Weights of a small image classifier.
Model: 32-pixel images, arch convnext, norm layernorm, activation squared_relu, moe soft, num experts 4, patch size [2, 2], depths [4, 4, 4], widths [96, 192, 384].
Rows from block 3 of a small image classifier, named by matrix and row number. Rows with one number within an expert belong to one neuron, the router's apart. Each number is 200 + 40 x the weight over its row's rms, rounded and kept within 0 to 999. All counts start at 0.
Before each expert's rows are labels from the 100 images, of 14848, where the router gives the expert most weight on average: "place" is the part of the image that holds the peak. Only what is clearly more common there than usual is listed. The data: telescope images of galaxies (Galaxy Zoo DECaLS).
# router: slot weights (model.blocks.3.mlp.router.weight, 8x96), inputs 0-95
# up: expert up (model.blocks.3.mlp.up, 4x192x96), inputs 0-95
# down: expert down (model.blocks.3.mlp.down, 4x96x192, transposed), outputs 0-95

# expert 3
place: bottom left
router.6,197,232,263,220,148,237,202,207,220,200,195,167,222,202,214,201,230,171,253,125,269,211,214,170,229,195,272,211,210,175,135,257,166,204,271,139,205,209,285,219,163,218,191,173,207,173,169,147,127,289,104,233,213,152,260,208,190,208,216,178,126,153,192,197,146,258,153,239,259,217,241,209,204,182,199,240,240,171,160,239,132,241,138,190,190,295,198,183,222,185,146,207,188,204,159,200
router.7,174,247,228,211,155,189,203,186,256,172,187,245,189,248,200,164,215,146,258,98,250,219,182,161,287,231,196,202,252,230,125,187,212,182,276,141,229,185,305,136,190,258,213,204,242,242,186,147,163,260,110,221,212,187,238,197,222,182,267,175,143,174,191,184,165,224,191,258,207,221,234,177,197,185,223,223,167,167,101,161,153,259,187,185,188,253,198,185,249,196,158,204,166,195,200,195
up.7,238,236,200,196,230,231,255,204,191,194,197,254,202,269,211,213,265,192,287,270,264,154,215,173,219,211,97,231,254,217,189,224,166,149,224,199,157,271,276,231,216,210,209,245,169,205,233,257,111,213,235,200,259,241,230,185,164,155,223,236,221,169,221,186,215,203,246,163,223,146,271,261,228,130,148,239,185,137,256,226,150,180,183,173,196,165,229,182,137,247,176,195,186,221,158,203
down.7,240,225,214,205,210,148,260,228,270,216,232,226,225,230,179,217,142,154,179,173,138,166,215,206,199,231,164,117,204,171,142,181,178,194,254,218,181,209,174,206,246,222,254,130,221,266,235,164,164,182,172,211,170,184,137,182,165,214,282,155,208,132,260,215,217,195,123,208,226,196,154,155,248,137,257,207,198,253,253,113,196,222,217,233,176,128,192,144,203,229,205,185,286,193,117,205
up.8,212,216,216,190,247,210,206,190,277,242,172,216,212,203,245,204,233,171,166,225,232,162,144,153,142,171,199,130,175,252,246,142,182,201,133,176,146,254,186,214,205,217,256,158,185,209,209,254,199,125,266,219,196,213,228,189,248,257,192,272,213,218,184,193,136,252,212,159,154,205,176,245,194,259,225,200,156,208,272,179,188,191,279,140,234,235,186,157,180,291,155,266,153,199,300,204
down.8,245,176,111,154,191,238,229,150,139,251,125,216,172,137,268,216,213,239,138,163,257,190,243,247,153,215,163,104,201,226,191,160,225,264,172,137,228,196,195,194,181,211,183,171,248,212,202,239,150,195,184,164,166,182,222,264,222,199,262,201,202,211,225,192,217,242,128,177,198,278,217,219,223,247,232,149,240,298,205,223,169,157,177,191,169,183,178,233,166,298,160,202,175,218,226,223
up.9,235,160,183,233,176,227,187,192,219,210,136,142,202,301,231,199,251,177,213,243,238,208,199,219,142,148,220,258,208,160,229,125,230,283,235,137,173,243,200,187,259,255,192,190,261,177,184,188,206,204,185,239,220,233,223,229,255,243,187,171,255,191,185,164,230,228,238,224,166,75,230,202,160,241,158,142,123,208,276,221,188,179,276,179,256,164,171,171,137,179,182,175,222,176,200,203
down.9,195,270,220,297,171,224,196,276,165,185,257,169,155,229,127,194,129,254,204,220,232,152,196,216,223,190,194,237,195,165,168,230,140,172,231,170,198,190,253,235,226,141,167,191,223,180,239,193,164,230,180,278,214,178,249,235,150,181,249,200,151,237,216,92,231,256,199,267,167,164,261,255,161,120,244,190,163,256,186,232,198,242,220,215,209,191,213,214,207,143,222,259,243,197,149,198
up.10,140,218,211,188,223,258,154,137,201,233,199,160,153,146,195,166,187,315,206,212,168,287,210,238,177,136,176,240,213,189,189,235,272,192,195,185,194,117,238,203,264,224,217,158,225,189,182,124,224,123,186,201,195,123,168,274,176,222,194,169,202,189,156,154,194,244,163,132,167,213,230,202,176,196,253,145,182,169,136,175,207,192,185,172,139,158,204,256,202,239,282,180,209,224,141,186
down.10,213,158,172,125,169,218,249,129,188,137,226,192,224,129,204,196,161,240,259,167,167,161,189,173,159,138,237,227,187,191,224,174,207,213,193,165,174,224,230,174,221,233,192,199,214,258,183,208,195,234,149,281,184,198,224,256,180,141,188,145,223,170,187,141,267,250,243,220,160,133,225,216,189,103,163,172,183,226,177,183,181,153,131,257,185,261,128,107,250,247,145,168,169,226,169,205
up.11,218,236,220,189,197,211,255,269,264,168,224,150,202,178,272,160,207,174,223,230,172,293,216,206,176,176,127,230,211,248,173,196,255,192,143,184,204,193,159,176,184,158,199,221,155,214,128,163,224,212,226,170,220,180,301,182,220,180,245,225,155,193,216,192,242,159,211,246,330,180,168,132,273,145,244,265,169,217,203,273,140,185,215,219,225,216,198,250,155,167,255,195,195,242,175,203
down.11,243,183,215,135,148,151,204,239,230,230,123,210,213,190,218,174,155,218,197,186,174,184,179,139,192,252,257,207,238,186,307,215,239,187,224,164,188,250,208,230,199,264,202,184,166,253,252,232,228,196,150,183,155,171,215,253,152,319,229,236,202,173,141,213,335,171,226,189,224,128,225,211,244,191,225,254,152,217,134,151,232,195,224,170,239,159,188,195,164,220,225,198,190,251,220,191
up.12,232,151,136,242,233,176,208,236,200,207,131,254,230,239,222,155,161,187,175,227,178,292,125,170,221,135,196,233,172,212,150,210,292,169,255,158,201,181,274,142,255,230,160,222,263,197,227,128,180,231,242,251,209,143,219,204,192,166,277,205,230,188,259,186,153,209,225,164,125,196,241,137,197,143,159,165,200,191,193,197,216,195,231,164,186,223,193,248,204,194,176,230,170,137,281,192
down.12,205,176,194,183,171,170,288,180,178,172,83,211,273,194,156,166,246,234,147,208,211,174,184,283,179,188,137,210,163,188,198,85,115,217,122,163,229,168,257,170,163,250,183,175,168,139,195,190,197,231,242,218,165,158,213,197,268,190,216,196,214,181,247,167,208,233,183,205,180,152,266,185,243,231,196,191,168,231,145,246,265,213,221,209,205,144,236,148,166,264,242,203,180,169,201,228
up.13,175,213,205,177,166,195,206,287,156,236,195,175,188,270,201,263,251,195,198,229,167,155,203,196,244,225,207,211,259,146,223,282,209,208,185,276,247,197,191,234,178,160,316,182,159,174,158,227,200,116,217,271,270,141,222,150,183,163,253,230,219,200,153,174,192,214,164,219,214,184,194,131,116,164,258,235,285,205,215,187,176,230,212,254,173,269,175,237,201,210,259,181,191,178,207,223
down.13,230,153,227,194,184,145,293,244,161,211,232,190,195,186,167,142,288,235,169,248,249,269,269,182,194,197,260,162,165,223,195,170,171,204,258,142,201,222,153,252,198,191,257,198,113,231,189,193,245,227,261,127,224,215,147,175,190,220,234,219,183,223,252,231,210,269,150,255,204,126,232,182,141,233,259,232,158,266,175,183,222,196,201,189,236,179,161,224,200,254,156,232,193,160,235,157

# expert 2
place: bottom left
router.4,183,200,234,264,173,250,190,153,192,219,182,97,244,223,240,208,150,231,251,176,257,189,228,113,201,202,215,250,260,190,150,179,200,147,210,185,244,127,222,245,167,214,213,228,308,204,113,144,269,293,233,249,217,210,155,211,267,145,266,220,203,209,195,154,211,216,171,146,147,235,212,192,232,213,242,237,179,188,175,230,216,195,160,178,220,258,138,215,169,216,182,227,213,212,208,215
router.5,188,183,259,230,182,114,197,191,213,165,222,233,244,176,155,194,189,195,229,154,213,139,165,135,234,250,221,220,262,217,272,143,200,187,163,209,202,203,267,183,196,201,255,309,295,228,147,202,245,190,181,268,191,246,157,155,266,164,241,187,209,174,181,120,225,224,160,142,182,203,184,234,150,206,259,229,211,208,181,188,149,229,147,226,193,269,194,212,129,187,202,205,119,155,200,173
up.7,200,126,170,180,164,238,195,199,190,220,184,251,181,146,255,167,154,238,195,155,230,168,258,179,252,137,166,174,167,180,188,212,175,157,219,256,180,189,286,213,214,211,252,254,215,135,230,203,155,234,207,217,135,129,214,201,220,159,220,209,240,232,219,130,281,225,200,236,110,303,145,175,257,147,199,170,244,229,212,208,216,243,267,217,232,258,157,226,245,198,215,188,220,251,254,187
down.7,160,215,244,241,194,114,199,204,237,185,169,263,189,151,163,169,148,141,149,229,214,170,191,140,262,214,212,251,123,177,221,155,202,166,109,190,244,174,197,264,182,165,236,180,176,188,163,194,228,218,149,169,199,184,190,244,221,191,240,210,238,220,232,158,220,244,160,230,228,143,176,112,249,191,121,206,170,217,223,196,203,318,154,178,209,227,208,259,204,176,163,243,274,224,195,273
up.8,198,205,191,211,178,163,172,175,180,280,145,241,144,146,165,168,188,285,189,210,119,222,222,156,153,233,123,276,181,159,259,210,182,114,203,197,207,248,255,209,138,238,130,172,208,229,127,162,201,234,140,233,194,206,184,238,153,182,196,166,226,167,172,267,165,193,185,159,133,243,224,171,197,256,203,198,208,194,187,187,210,161,238,195,271,262,153,150,216,230,151,180,256,249,230,225
down.8,146,188,209,119,122,229,200,283,259,212,210,159,169,174,171,216,185,206,178,84,206,204,171,253,228,171,154,162,229,201,181,187,178,202,183,178,169,139,187,177,224,272,188,208,229,160,225,175,172,206,109,186,283,206,178,234,123,162,179,279,176,145,163,212,178,169,160,203,165,307,169,205,245,236,214,254,223,202,203,211,143,231,196,207,185,143,226,241,207,167,181,211,206,172,242,277
up.9,211,157,155,184,218,160,190,237,277,227,162,195,229,178,192,180,113,185,166,117,180,183,214,185,208,179,268,200,243,205,106,200,236,246,222,234,165,146,235,166,167,240,210,153,229,211,250,201,139,248,223,195,109,211,191,210,195,202,182,238,234,186,218,223,168,183,251,115,184,203,144,234,186,269,218,185,270,151,206,187,193,179,264,176,120,160,224,184,179,174,184,124,305,166,191,155
down.9,244,173,204,172,179,207,305,129,231,168,271,179,144,201,182,219,181,191,223,187,226,182,169,203,219,215,202,161,192,210,190,160,192,211,159,220,113,247,283,202,172,185,167,248,149,218,174,232,276,214,197,180,200,208,170,233,196,211,147,234,211,240,166,173,167,153,243,155,199,262,253,247,173,160,211,139,190,160,225,211,255,186,227,237,148,249,142,79,292,210,182,172,244,250,201,264
up.10,157,203,221,197,161,194,214,223,117,215,142,202,235,151,194,221,289,188,120,215,134,182,196,204,248,214,200,162,256,167,284,206,152,205,182,240,215,175,170,169,253,248,220,135,211,220,196,249,211,260,233,210,132,152,149,107,234,155,130,196,186,195,128,200,169,217,228,233,186,272,223,224,179,203,112,204,168,274,223,191,229,277,200,177,188,166,247,224,258,197,146,200,211,184,179,209
down.10,192,192,292,207,232,130,220,265,220,181,200,169,243,207,216,127,233,144,166,177,246,211,184,190,173,251,268,189,156,206,190,236,246,234,242,170,224,191,193,176,230,235,236,168,252,214,215,167,269,160,232,195,180,246,206,144,199,165,295,143,190,204,218,180,191,144,223,260,218,221,176,191,197,224,177,152,216,222,163,204,175,317,257,142,247,102,199,221,185,174,204,140,219,195,122,143
up.11,200,215,145,179,169,192,174,193,263,149,210,191,163,279,186,215,209,193,246,254,165,273,125,183,210,213,199,213,225,202,227,266,160,158,230,182,260,254,181,189,234,112,186,218,150,198,176,226,202,241,224,213,223,207,248,182,192,260,194,216,104,216,201,205,123,194,167,195,110,199,198,187,123,134,232,151,205,129,250,273,202,224,164,210,219,318,199,168,204,226,236,178,199,174,254,179
down.11,172,236,156,238,225,227,147,189,194,189,176,210,181,265,191,216,203,201,195,226,177,135,139,229,194,250,222,176,192,179,233,152,197,109,234,164,186,313,199,185,211,206,278,223,207,177,186,182,192,195,131,156,153,225,233,224,212,208,197,204,200,224,114,205,183,198,282,250,174,241,203,158,149,176,151,249,238,179,201,226,196,183,143,273,237,284,174,185,183,215,202,154,165,119,108,289
up.12,132,109,259,175,228,284,209,206,198,179,123,205,138,188,197,162,215,198,257,177,148,264,165,157,198,228,142,233,248,135,238,125,276,232,245,158,201,222,160,235,246,201,205,281,172,233,173,179,200,132,203,194,188,154,218,217,255,202,149,185,147,172,126,187,223,162,234,224,189,223,106,223,191,210,145,247,203,229,195,199,205,179,234,169,236,169,167,213,173,214,209,175,200,120,179,234
down.12,225,187,171,170,167,213,227,105,199,200,258,152,150,238,237,251,159,233,237,146,194,173,215,250,176,117,205,230,259,210,184,219,186,208,178,147,287,228,153,204,174,251,167,279,173,214,221,181,152,118,244,154,210,305,213,173,191,217,216,207,231,201,129,160,233,241,214,228,223,190,135,212,154,229,224,179,127,164,179,244,223,176,165,238,269,152,171,255,218,166,160,220,143,193,192,179
up.13,139,161,205,200,285,278,165,195,228,220,186,224,181,200,192,182,162,248,229,246,239,189,176,256,136,186,186,153,240,150,198,143,207,135,171,214,158,183,280,204,108,176,216,244,186,237,256,234,203,181,196,243,250,271,148,159,130,198,210,229,278,217,166,181,270,239,201,178,173,186,161,250,181,255,219,196,250,188,169,209,200,268,155,250,239,187,152,165,162,194,226,168,199,221,281,149
down.13,140,203,189,217,205,220,224,230,167,186,181,155,201,222,192,177,241,199,165,118,265,190,272,99,134,160,216,239,270,213,206,191,248,166,178,224,216,116,190,182,241,175,172,242,173,151,297,196,181,131,238,124,164,229,167,274,286,201,242,205,193,232,206,160,135,245,239,214,194,241,198,213,182,198,273,171,265,168,236,187,239,242,142,153,222,192,237,184,223,188,215,227,203,251,185,203

# expert 1
place: middle right
router.2,246,219,145,246,204,162,212,139,215,212,143,209,251,197,219,185,147,228,234,270,202,218,220,220,212,236,223,136,147,213,203,197,210,217,216,247,200,152,156,220,248,204,254,175,185,205,188,316,220,265,261,171,241,164,206,217,233,157,210,209,258,165,145,224,148,234,186,215,222,166,149,169,210,178,146,155,110,214,133,232,242,168,172,185,199,107,218,119,188,239,260,194,208,194,257,276
router.3,267,203,171,268,218,230,237,200,204,151,140,240,209,195,157,206,175,201,242,295,236,216,212,202,244,226,217,181,166,241,173,243,185,183,198,162,201,186,199,238,237,206,135,168,171,163,150,253,228,241,224,139,210,151,237,243,216,171,142,190,204,191,181,250,167,267,201,180,209,150,210,124,204,146,171,160,167,235,156,305,259,193,119,217,165,140,173,208,200,293,227,238,229,247,268,249
up.7,222,188,189,205,189,247,180,209,284,161,127,171,230,184,215,218,149,196,166,216,232,181,192,162,211,205,206,202,213,123,224,267,202,174,171,220,209,207,228,169,227,146,161,119,183,181,199,257,191,235,167,203,206,221,193,238,206,223,258,127,326,159,251,203,180,151,248,189,248,173,247,235,178,156,174,162,168,183,232,125,200,213,216,125,147,154,151,151,261,159,187,218,165,190,314,159
down.7,243,191,204,114,238,174,102,236,167,164,165,163,184,161,160,189,191,196,180,142,169,218,158,260,222,174,76,160,204,147,203,195,238,118,144,197,268,198,142,118,227,201,240,133,174,217,201,150,205,197,158,225,144,243,182,197,197,170,274,226,204,189,233,233,167,240,260,242,179,137,225,265,252,181,223,191,208,252,213,242,239,180,187,230,182,221,160,179,190,231,265,211,187,200,220,217
up.8,132,161,146,172,211,188,223,188,177,166,210,157,216,162,177,268,151,156,213,189,176,213,168,258,244,153,172,182,200,129,160,173,188,208,217,124,201,338,219,226,206,181,258,274,223,217,255,223,159,165,154,222,166,273,188,291,176,194,206,164,162,166,284,178,148,168,232,184,205,191,250,234,199,237,203,165,189,131,180,232,164,268,222,215,160,199,242,194,184,165,208,203,205,230,276,241
down.8,125,120,294,182,207,290,183,187,182,208,212,204,256,108,206,251,194,200,220,253,235,191,188,171,178,205,151,162,255,253,222,174,190,142,191,221,206,214,225,248,220,217,148,244,187,227,179,183,202,204,166,186,203,226,263,263,174,205,197,259,150,179,194,297,100,134,229,208,146,212,158,215,167,233,177,179,239,269,154,259,185,200,213,180,165,205,140,235,210,204,200,282,219,221,170,228
up.9,126,170,146,243,247,194,183,177,204,201,235,126,216,215,231,185,182,181,196,223,218,182,209,235,172,185,215,187,257,216,168,247,306,216,236,227,211,217,171,236,260,232,250,240,119,115,244,230,175,153,204,160,211,225,172,228,216,246,183,173,265,180,239,217,228,168,208,210,292,104,188,257,204,222,164,216,229,195,189,182,166,136,112,260,235,218,187,157,260,168,255,196,210,167,139,249
down.9,150,208,235,167,148,192,188,230,275,235,186,214,221,198,214,173,118,151,148,185,232,230,242,295,263,179,153,204,241,173,247,180,251,180,158,187,206,178,177,211,224,89,220,274,197,231,256,200,216,161,218,147,201,150,202,243,193,174,179,146,201,160,182,238,231,217,218,126,128,215,208,181,96,271,154,146,171,213,220,197,221,223,200,197,198,246,211,241,272,174,228,229,223,211,204,277
up.10,230,255,177,186,237,246,185,230,130,177,291,283,193,253,284,128,238,178,250,211,160,210,249,180,191,232,262,190,233,226,192,157,240,141,156,214,248,237,204,245,268,248,227,175,200,190,269,192,167,266,189,242,258,193,251,203,230,190,187,151,180,242,221,159,177,150,191,184,190,179,182,270,253,211,176,186,200,236,200,182,243,233,175,201,202,138,157,139,287,238,256,193,199,194,187,262
down.10,172,141,121,169,204,224,130,265,159,224,282,224,214,189,228,204,178,200,218,219,153,179,235,179,186,119,162,203,202,214,124,222,211,227,184,231,224,180,214,149,227,243,159,152,170,133,229,243,175,199,195,174,179,171,229,84,119,194,153,208,198,236,149,198,194,210,195,252,134,189,229,310,160,191,186,243,116,157,182,215,148,149,146,163,169,193,242,216,207,151,183,226,179,177,203,235
up.11,252,289,260,240,145,190,190,186,189,221,233,164,205,176,150,225,182,224,208,205,155,222,200,198,192,162,170,175,238,309,209,138,199,230,246,323,198,171,130,271,150,231,174,195,190,182,189,236,156,173,183,198,156,275,194,258,221,257,175,235,186,186,230,200,202,179,196,234,245,239,246,193,131,178,144,206,161,220,212,134,151,171,220,164,219,137,295,239,211,198,178,200,242,214,251,236
down.11,298,183,185,199,219,200,204,172,158,186,180,89,162,294,228,171,226,200,134,245,264,187,215,174,234,178,157,190,148,152,258,222,188,154,246,191,149,270,201,201,219,220,190,225,159,162,210,253,244,220,158,217,155,252,217,236,200,145,215,179,233,172,232,189,189,142,168,233,238,231,224,256,222,220,183,219,173,308,229,224,194,147,182,170,279,184,136,193,232,248,136,149,204,158,229,213
up.12,137,242,186,142,196,162,190,195,171,147,267,122,144,186,234,277,220,218,123,157,222,176,214,208,267,167,198,289,237,180,241,237,234,246,209,189,214,157,189,115,200,211,123,216,198,221,192,201,173,160,140,184,206,166,170,240,281,247,120,242,187,177,248,211,229,174,145,178,226,149,130,193,188,155,184,228,256,217,237,163,221,216,207,198,222,199,255,205,167,128,185,205,247,161,154,166
down.12,197,206,168,180,113,228,206,189,276,232,227,217,198,182,166,183,168,171,205,159,243,198,264,165,171,242,153,246,222,184,244,213,176,173,324,221,244,230,162,217,164,180,247,184,215,132,296,144,167,168,277,90,203,183,172,197,168,183,208,225,240,198,149,240,167,139,167,203,240,208,212,172,229,139,262,182,243,197,157,216,171,203,270,241,229,229,258,179,210,193,195,221,258,213,150,230
up.13,224,237,175,171,197,165,175,244,197,150,170,161,156,203,238,252,222,189,181,171,173,177,246,255,157,353,187,204,244,160,188,240,213,227,212,207,191,257,219,229,196,240,264,212,146,222,159,206,193,168,265,275,177,191,202,184,260,146,176,292,202,209,198,222,228,209,225,202,153,233,211,227,227,224,100,190,249,204,195,167,268,225,206,189,166,104,236,227,280,166,182,200,170,236,252,228
down.13,192,172,218,179,196,222,148,254,173,182,214,217,234,122,83,187,233,229,239,224,233,121,157,152,207,205,164,227,245,242,209,187,215,139,201,183,88,213,209,235,241,278,219,295,240,181,141,166,275,158,178,248,192,177,186,169,206,218,229,186,225,233,191,178,152,254,231,255,187,197,153,197,218,204,200,242,190,275,156,146,190,187,198,197,254,242,209,167,158,255,277,230,225,208,177,229

# expert 0
place: top centre
router.0,230,193,157,125,256,252,161,218,188,203,265,163,135,182,189,255,214,204,160,200,149,239,225,243,141,190,101,291,158,211,258,173,208,226,186,246,146,220,131,215,234,208,237,239,179,141,234,197,192,177,241,123,160,220,188,133,168,236,117,220,196,195,229,227,234,162,195,237,221,153,190,210,277,154,164,193,242,215,237,164,280,223,212,127,188,211,252,206,193,230,180,211,158,230,196,175
router.1,159,159,256,137,251,176,263,292,143,188,213,220,148,185,164,167,212,204,148,182,273,182,204,208,150,189,203,138,229,171,233,237,228,126,150,212,241,260,186,194,222,123,145,208,184,275,236,183,130,153,237,250,202,196,143,229,158,221,236,179,209,257,163,190,185,209,224,173,211,191,202,188,116,248,214,130,234,172,269,229,146,144,225,243,219,178,210,217,234,151,195,253,196,260,212,194
up.7,195,242,197,179,149,228,206,179,199,286,214,205,141,202,186,245,78,270,250,178,139,120,155,166,276,239,175,198,199,260,186,277,223,207,171,168,217,190,206,251,129,242,183,251,249,195,141,156,161,211,209,190,130,261,244,161,182,214,269,201,123,150,216,168,173,191,170,166,187,191,181,165,209,179,196,160,183,203,162,149,176,208,184,279,191,170,193,172,157,215,188,191,208,148,187,256
down.7,211,135,232,181,229,244,236,272,272,223,190,276,173,202,266,250,156,196,152,290,221,178,245,248,162,193,241,140,248,185,237,187,173,133,146,241,195,153,148,194,182,173,183,140,191,120,212,185,250,230,184,262,232,145,222,168,186,147,210,256,150,163,164,158,182,228,130,168,206,155,209,237,227,195,206,224,232,180,247,199,233,136,221,191,249,226,160,198,192,207,186,229,285,145,167,207
up.8,225,156,209,203,189,209,198,207,172,181,234,187,191,278,186,269,168,173,187,132,216,259,215,183,139,172,260,238,238,144,164,149,168,140,257,253,201,176,255,103,232,234,255,165,179,168,154,193,189,214,241,172,230,155,181,237,230,255,238,122,210,219,204,148,174,250,210,157,187,262,243,164,220,182,211,180,192,135,142,143,208,222,191,150,163,164,181,206,210,208,171,176,179,185,238,67
down.8,180,250,205,185,242,190,149,208,192,147,216,147,173,229,167,157,173,163,305,169,179,241,219,211,236,224,188,171,168,179,198,176,221,180,138,194,171,265,162,161,176,194,209,202,228,243,185,209,272,223,225,208,195,275,259,142,301,181,208,210,141,213,309,171,176,171,209,261,274,240,230,147,184,234,239,265,184,235,168,173,261,241,240,209,196,190,210,245,251,185,258,133,180,193,261,172
up.9,176,174,214,251,217,283,177,263,163,172,222,224,261,175,164,174,188,124,217,144,216,213,227,167,205,260,241,199,121,209,235,192,193,271,173,236,188,160,178,229,134,266,222,147,194,230,163,200,164,126,162,203,224,255,146,183,230,213,238,164,221,142,185,173,168,229,262,216,244,264,170,193,180,225,223,139,194,216,94,179,196,237,216,260,224,145,240,224,217,186,162,119,204,249,167,153
down.9,203,207,247,215,258,248,253,184,243,170,196,217,154,136,166,200,219,126,231,236,191,236,201,120,229,208,221,202,142,225,179,159,107,201,165,165,183,176,208,170,205,266,236,232,185,224,167,155,257,206,169,262,263,158,238,211,152,197,198,170,162,222,214,257,132,236,302,116,256,246,280,214,169,197,248,190,199,233,255,169,186,240,245,208,196,256,219,155,186,208,210,197,133,178,202,252
up.10,223,276,311,171,213,195,245,257,224,162,242,141,177,164,205,229,244,209,139,165,240,136,253,157,178,194,251,177,196,229,138,183,135,180,206,161,134,249,183,199,180,197,218,157,166,215,228,189,124,208,203,218,252,154,119,237,195,162,221,221,179,197,163,174,192,237,186,179,260,240,198,282,182,183,272,174,208,215,151,152,170,145,180,207,207,250,185,144,127,168,223,180,233,251,194,261
down.10,158,187,226,236,173,243,204,164,163,186,183,163,177,199,192,196,234,200,253,122,132,174,171,179,190,176,212,280,230,207,161,148,168,212,144,256,136,186,216,137,211,186,179,252,214,246,206,144,223,215,241,116,194,190,192,194,227,207,196,106,159,225,163,242,199,270,194,237,77,199,119,230,203,247,211,183,198,179,193,193,199,212,171,240,173,197,289,247,261,196,268,252,228,157,159,252
up.11,163,202,208,248,223,168,135,159,139,289,190,206,220,184,175,240,245,235,244,121,139,156,202,128,188,197,155,277,132,170,158,176,167,244,241,172,198,222,169,275,212,209,237,170,239,204,256,221,183,252,173,223,174,222,222,221,238,191,209,213,253,130,128,218,270,262,167,192,198,250,160,147,177,177,205,222,260,173,251,220,158,213,113,151,126,208,203,212,184,250,188,168,202,200,190,168
down.11,272,223,145,181,209,168,190,258,185,133,266,256,176,157,242,214,171,104,145,285,286,128,106,277,142,175,201,125,169,238,183,184,172,156,206,196,203,183,171,199,236,180,175,198,195,201,224,190,227,264,215,200,179,147,205,186,141,196,257,162,229,226,196,192,198,164,149,210,176,198,198,222,261,196,195,164,140,179,237,234,201,144,240,207,218,201,217,200,237,246,149,271,197,214,137,173
up.12,230,177,201,231,232,215,257,206,173,179,220,208,171,232,172,195,188,231,202,136,177,215,210,205,168,222,218,129,203,213,245,159,171,154,218,206,220,213,331,180,177,158,185,241,114,197,136,261,198,227,205,179,242,248,215,177,244,184,264,220,217,231,208,124,151,263,251,307,156,188,212,167,191,95,147,205,160,212,194,215,196,200,185,122,272,175,209,248,211,180,147,269,184,243,222,206
down.12,216,274,212,184,201,175,229,189,156,209,237,140,188,204,213,246,175,203,128,198,239,199,222,202,152,140,191,160,171,242,190,190,248,183,257,153,213,169,190,251,219,242,213,146,160,187,219,212,227,169,183,191,226,252,235,215,318,138,227,205,164,132,199,242,233,260,132,208,169,278,232,205,202,177,114,218,158,192,130,186,199,143,175,331,245,179,205,230,174,203,208,263,155,229,170,220
up.13,234,237,212,270,276,224,189,223,213,262,161,263,138,190,192,179,139,192,166,163,138,225,167,233,208,231,153,188,145,186,141,231,165,159,201,206,257,204,165,186,233,199,206,208,198,208,146,113,207,241,201,181,142,172,193,159,188,153,244,203,237,200,262,196,175,230,248,125,163,180,214,235,225,165,144,216,252,180,222,287,126,202,204,143,199,205,215,114,195,208,93,279,183,234,188,198
down.13,224,210,214,204,219,180,230,273,183,156,190,203,182,141,213,234,238,240,75,160,152,98,221,248,250,221,227,223,248,167,188,203,161,184,208,171,234,254,218,197,200,206,192,138,261,192,196,240,174,149,251,114,145,123,181,208,191,201,221,259,226,177,254,261,165,221,188,165,187,245,160,240,184,153,221,187,172,208,164,234,274,272,236,223,164,156,178,153,189,225,276,168,224,214,249,187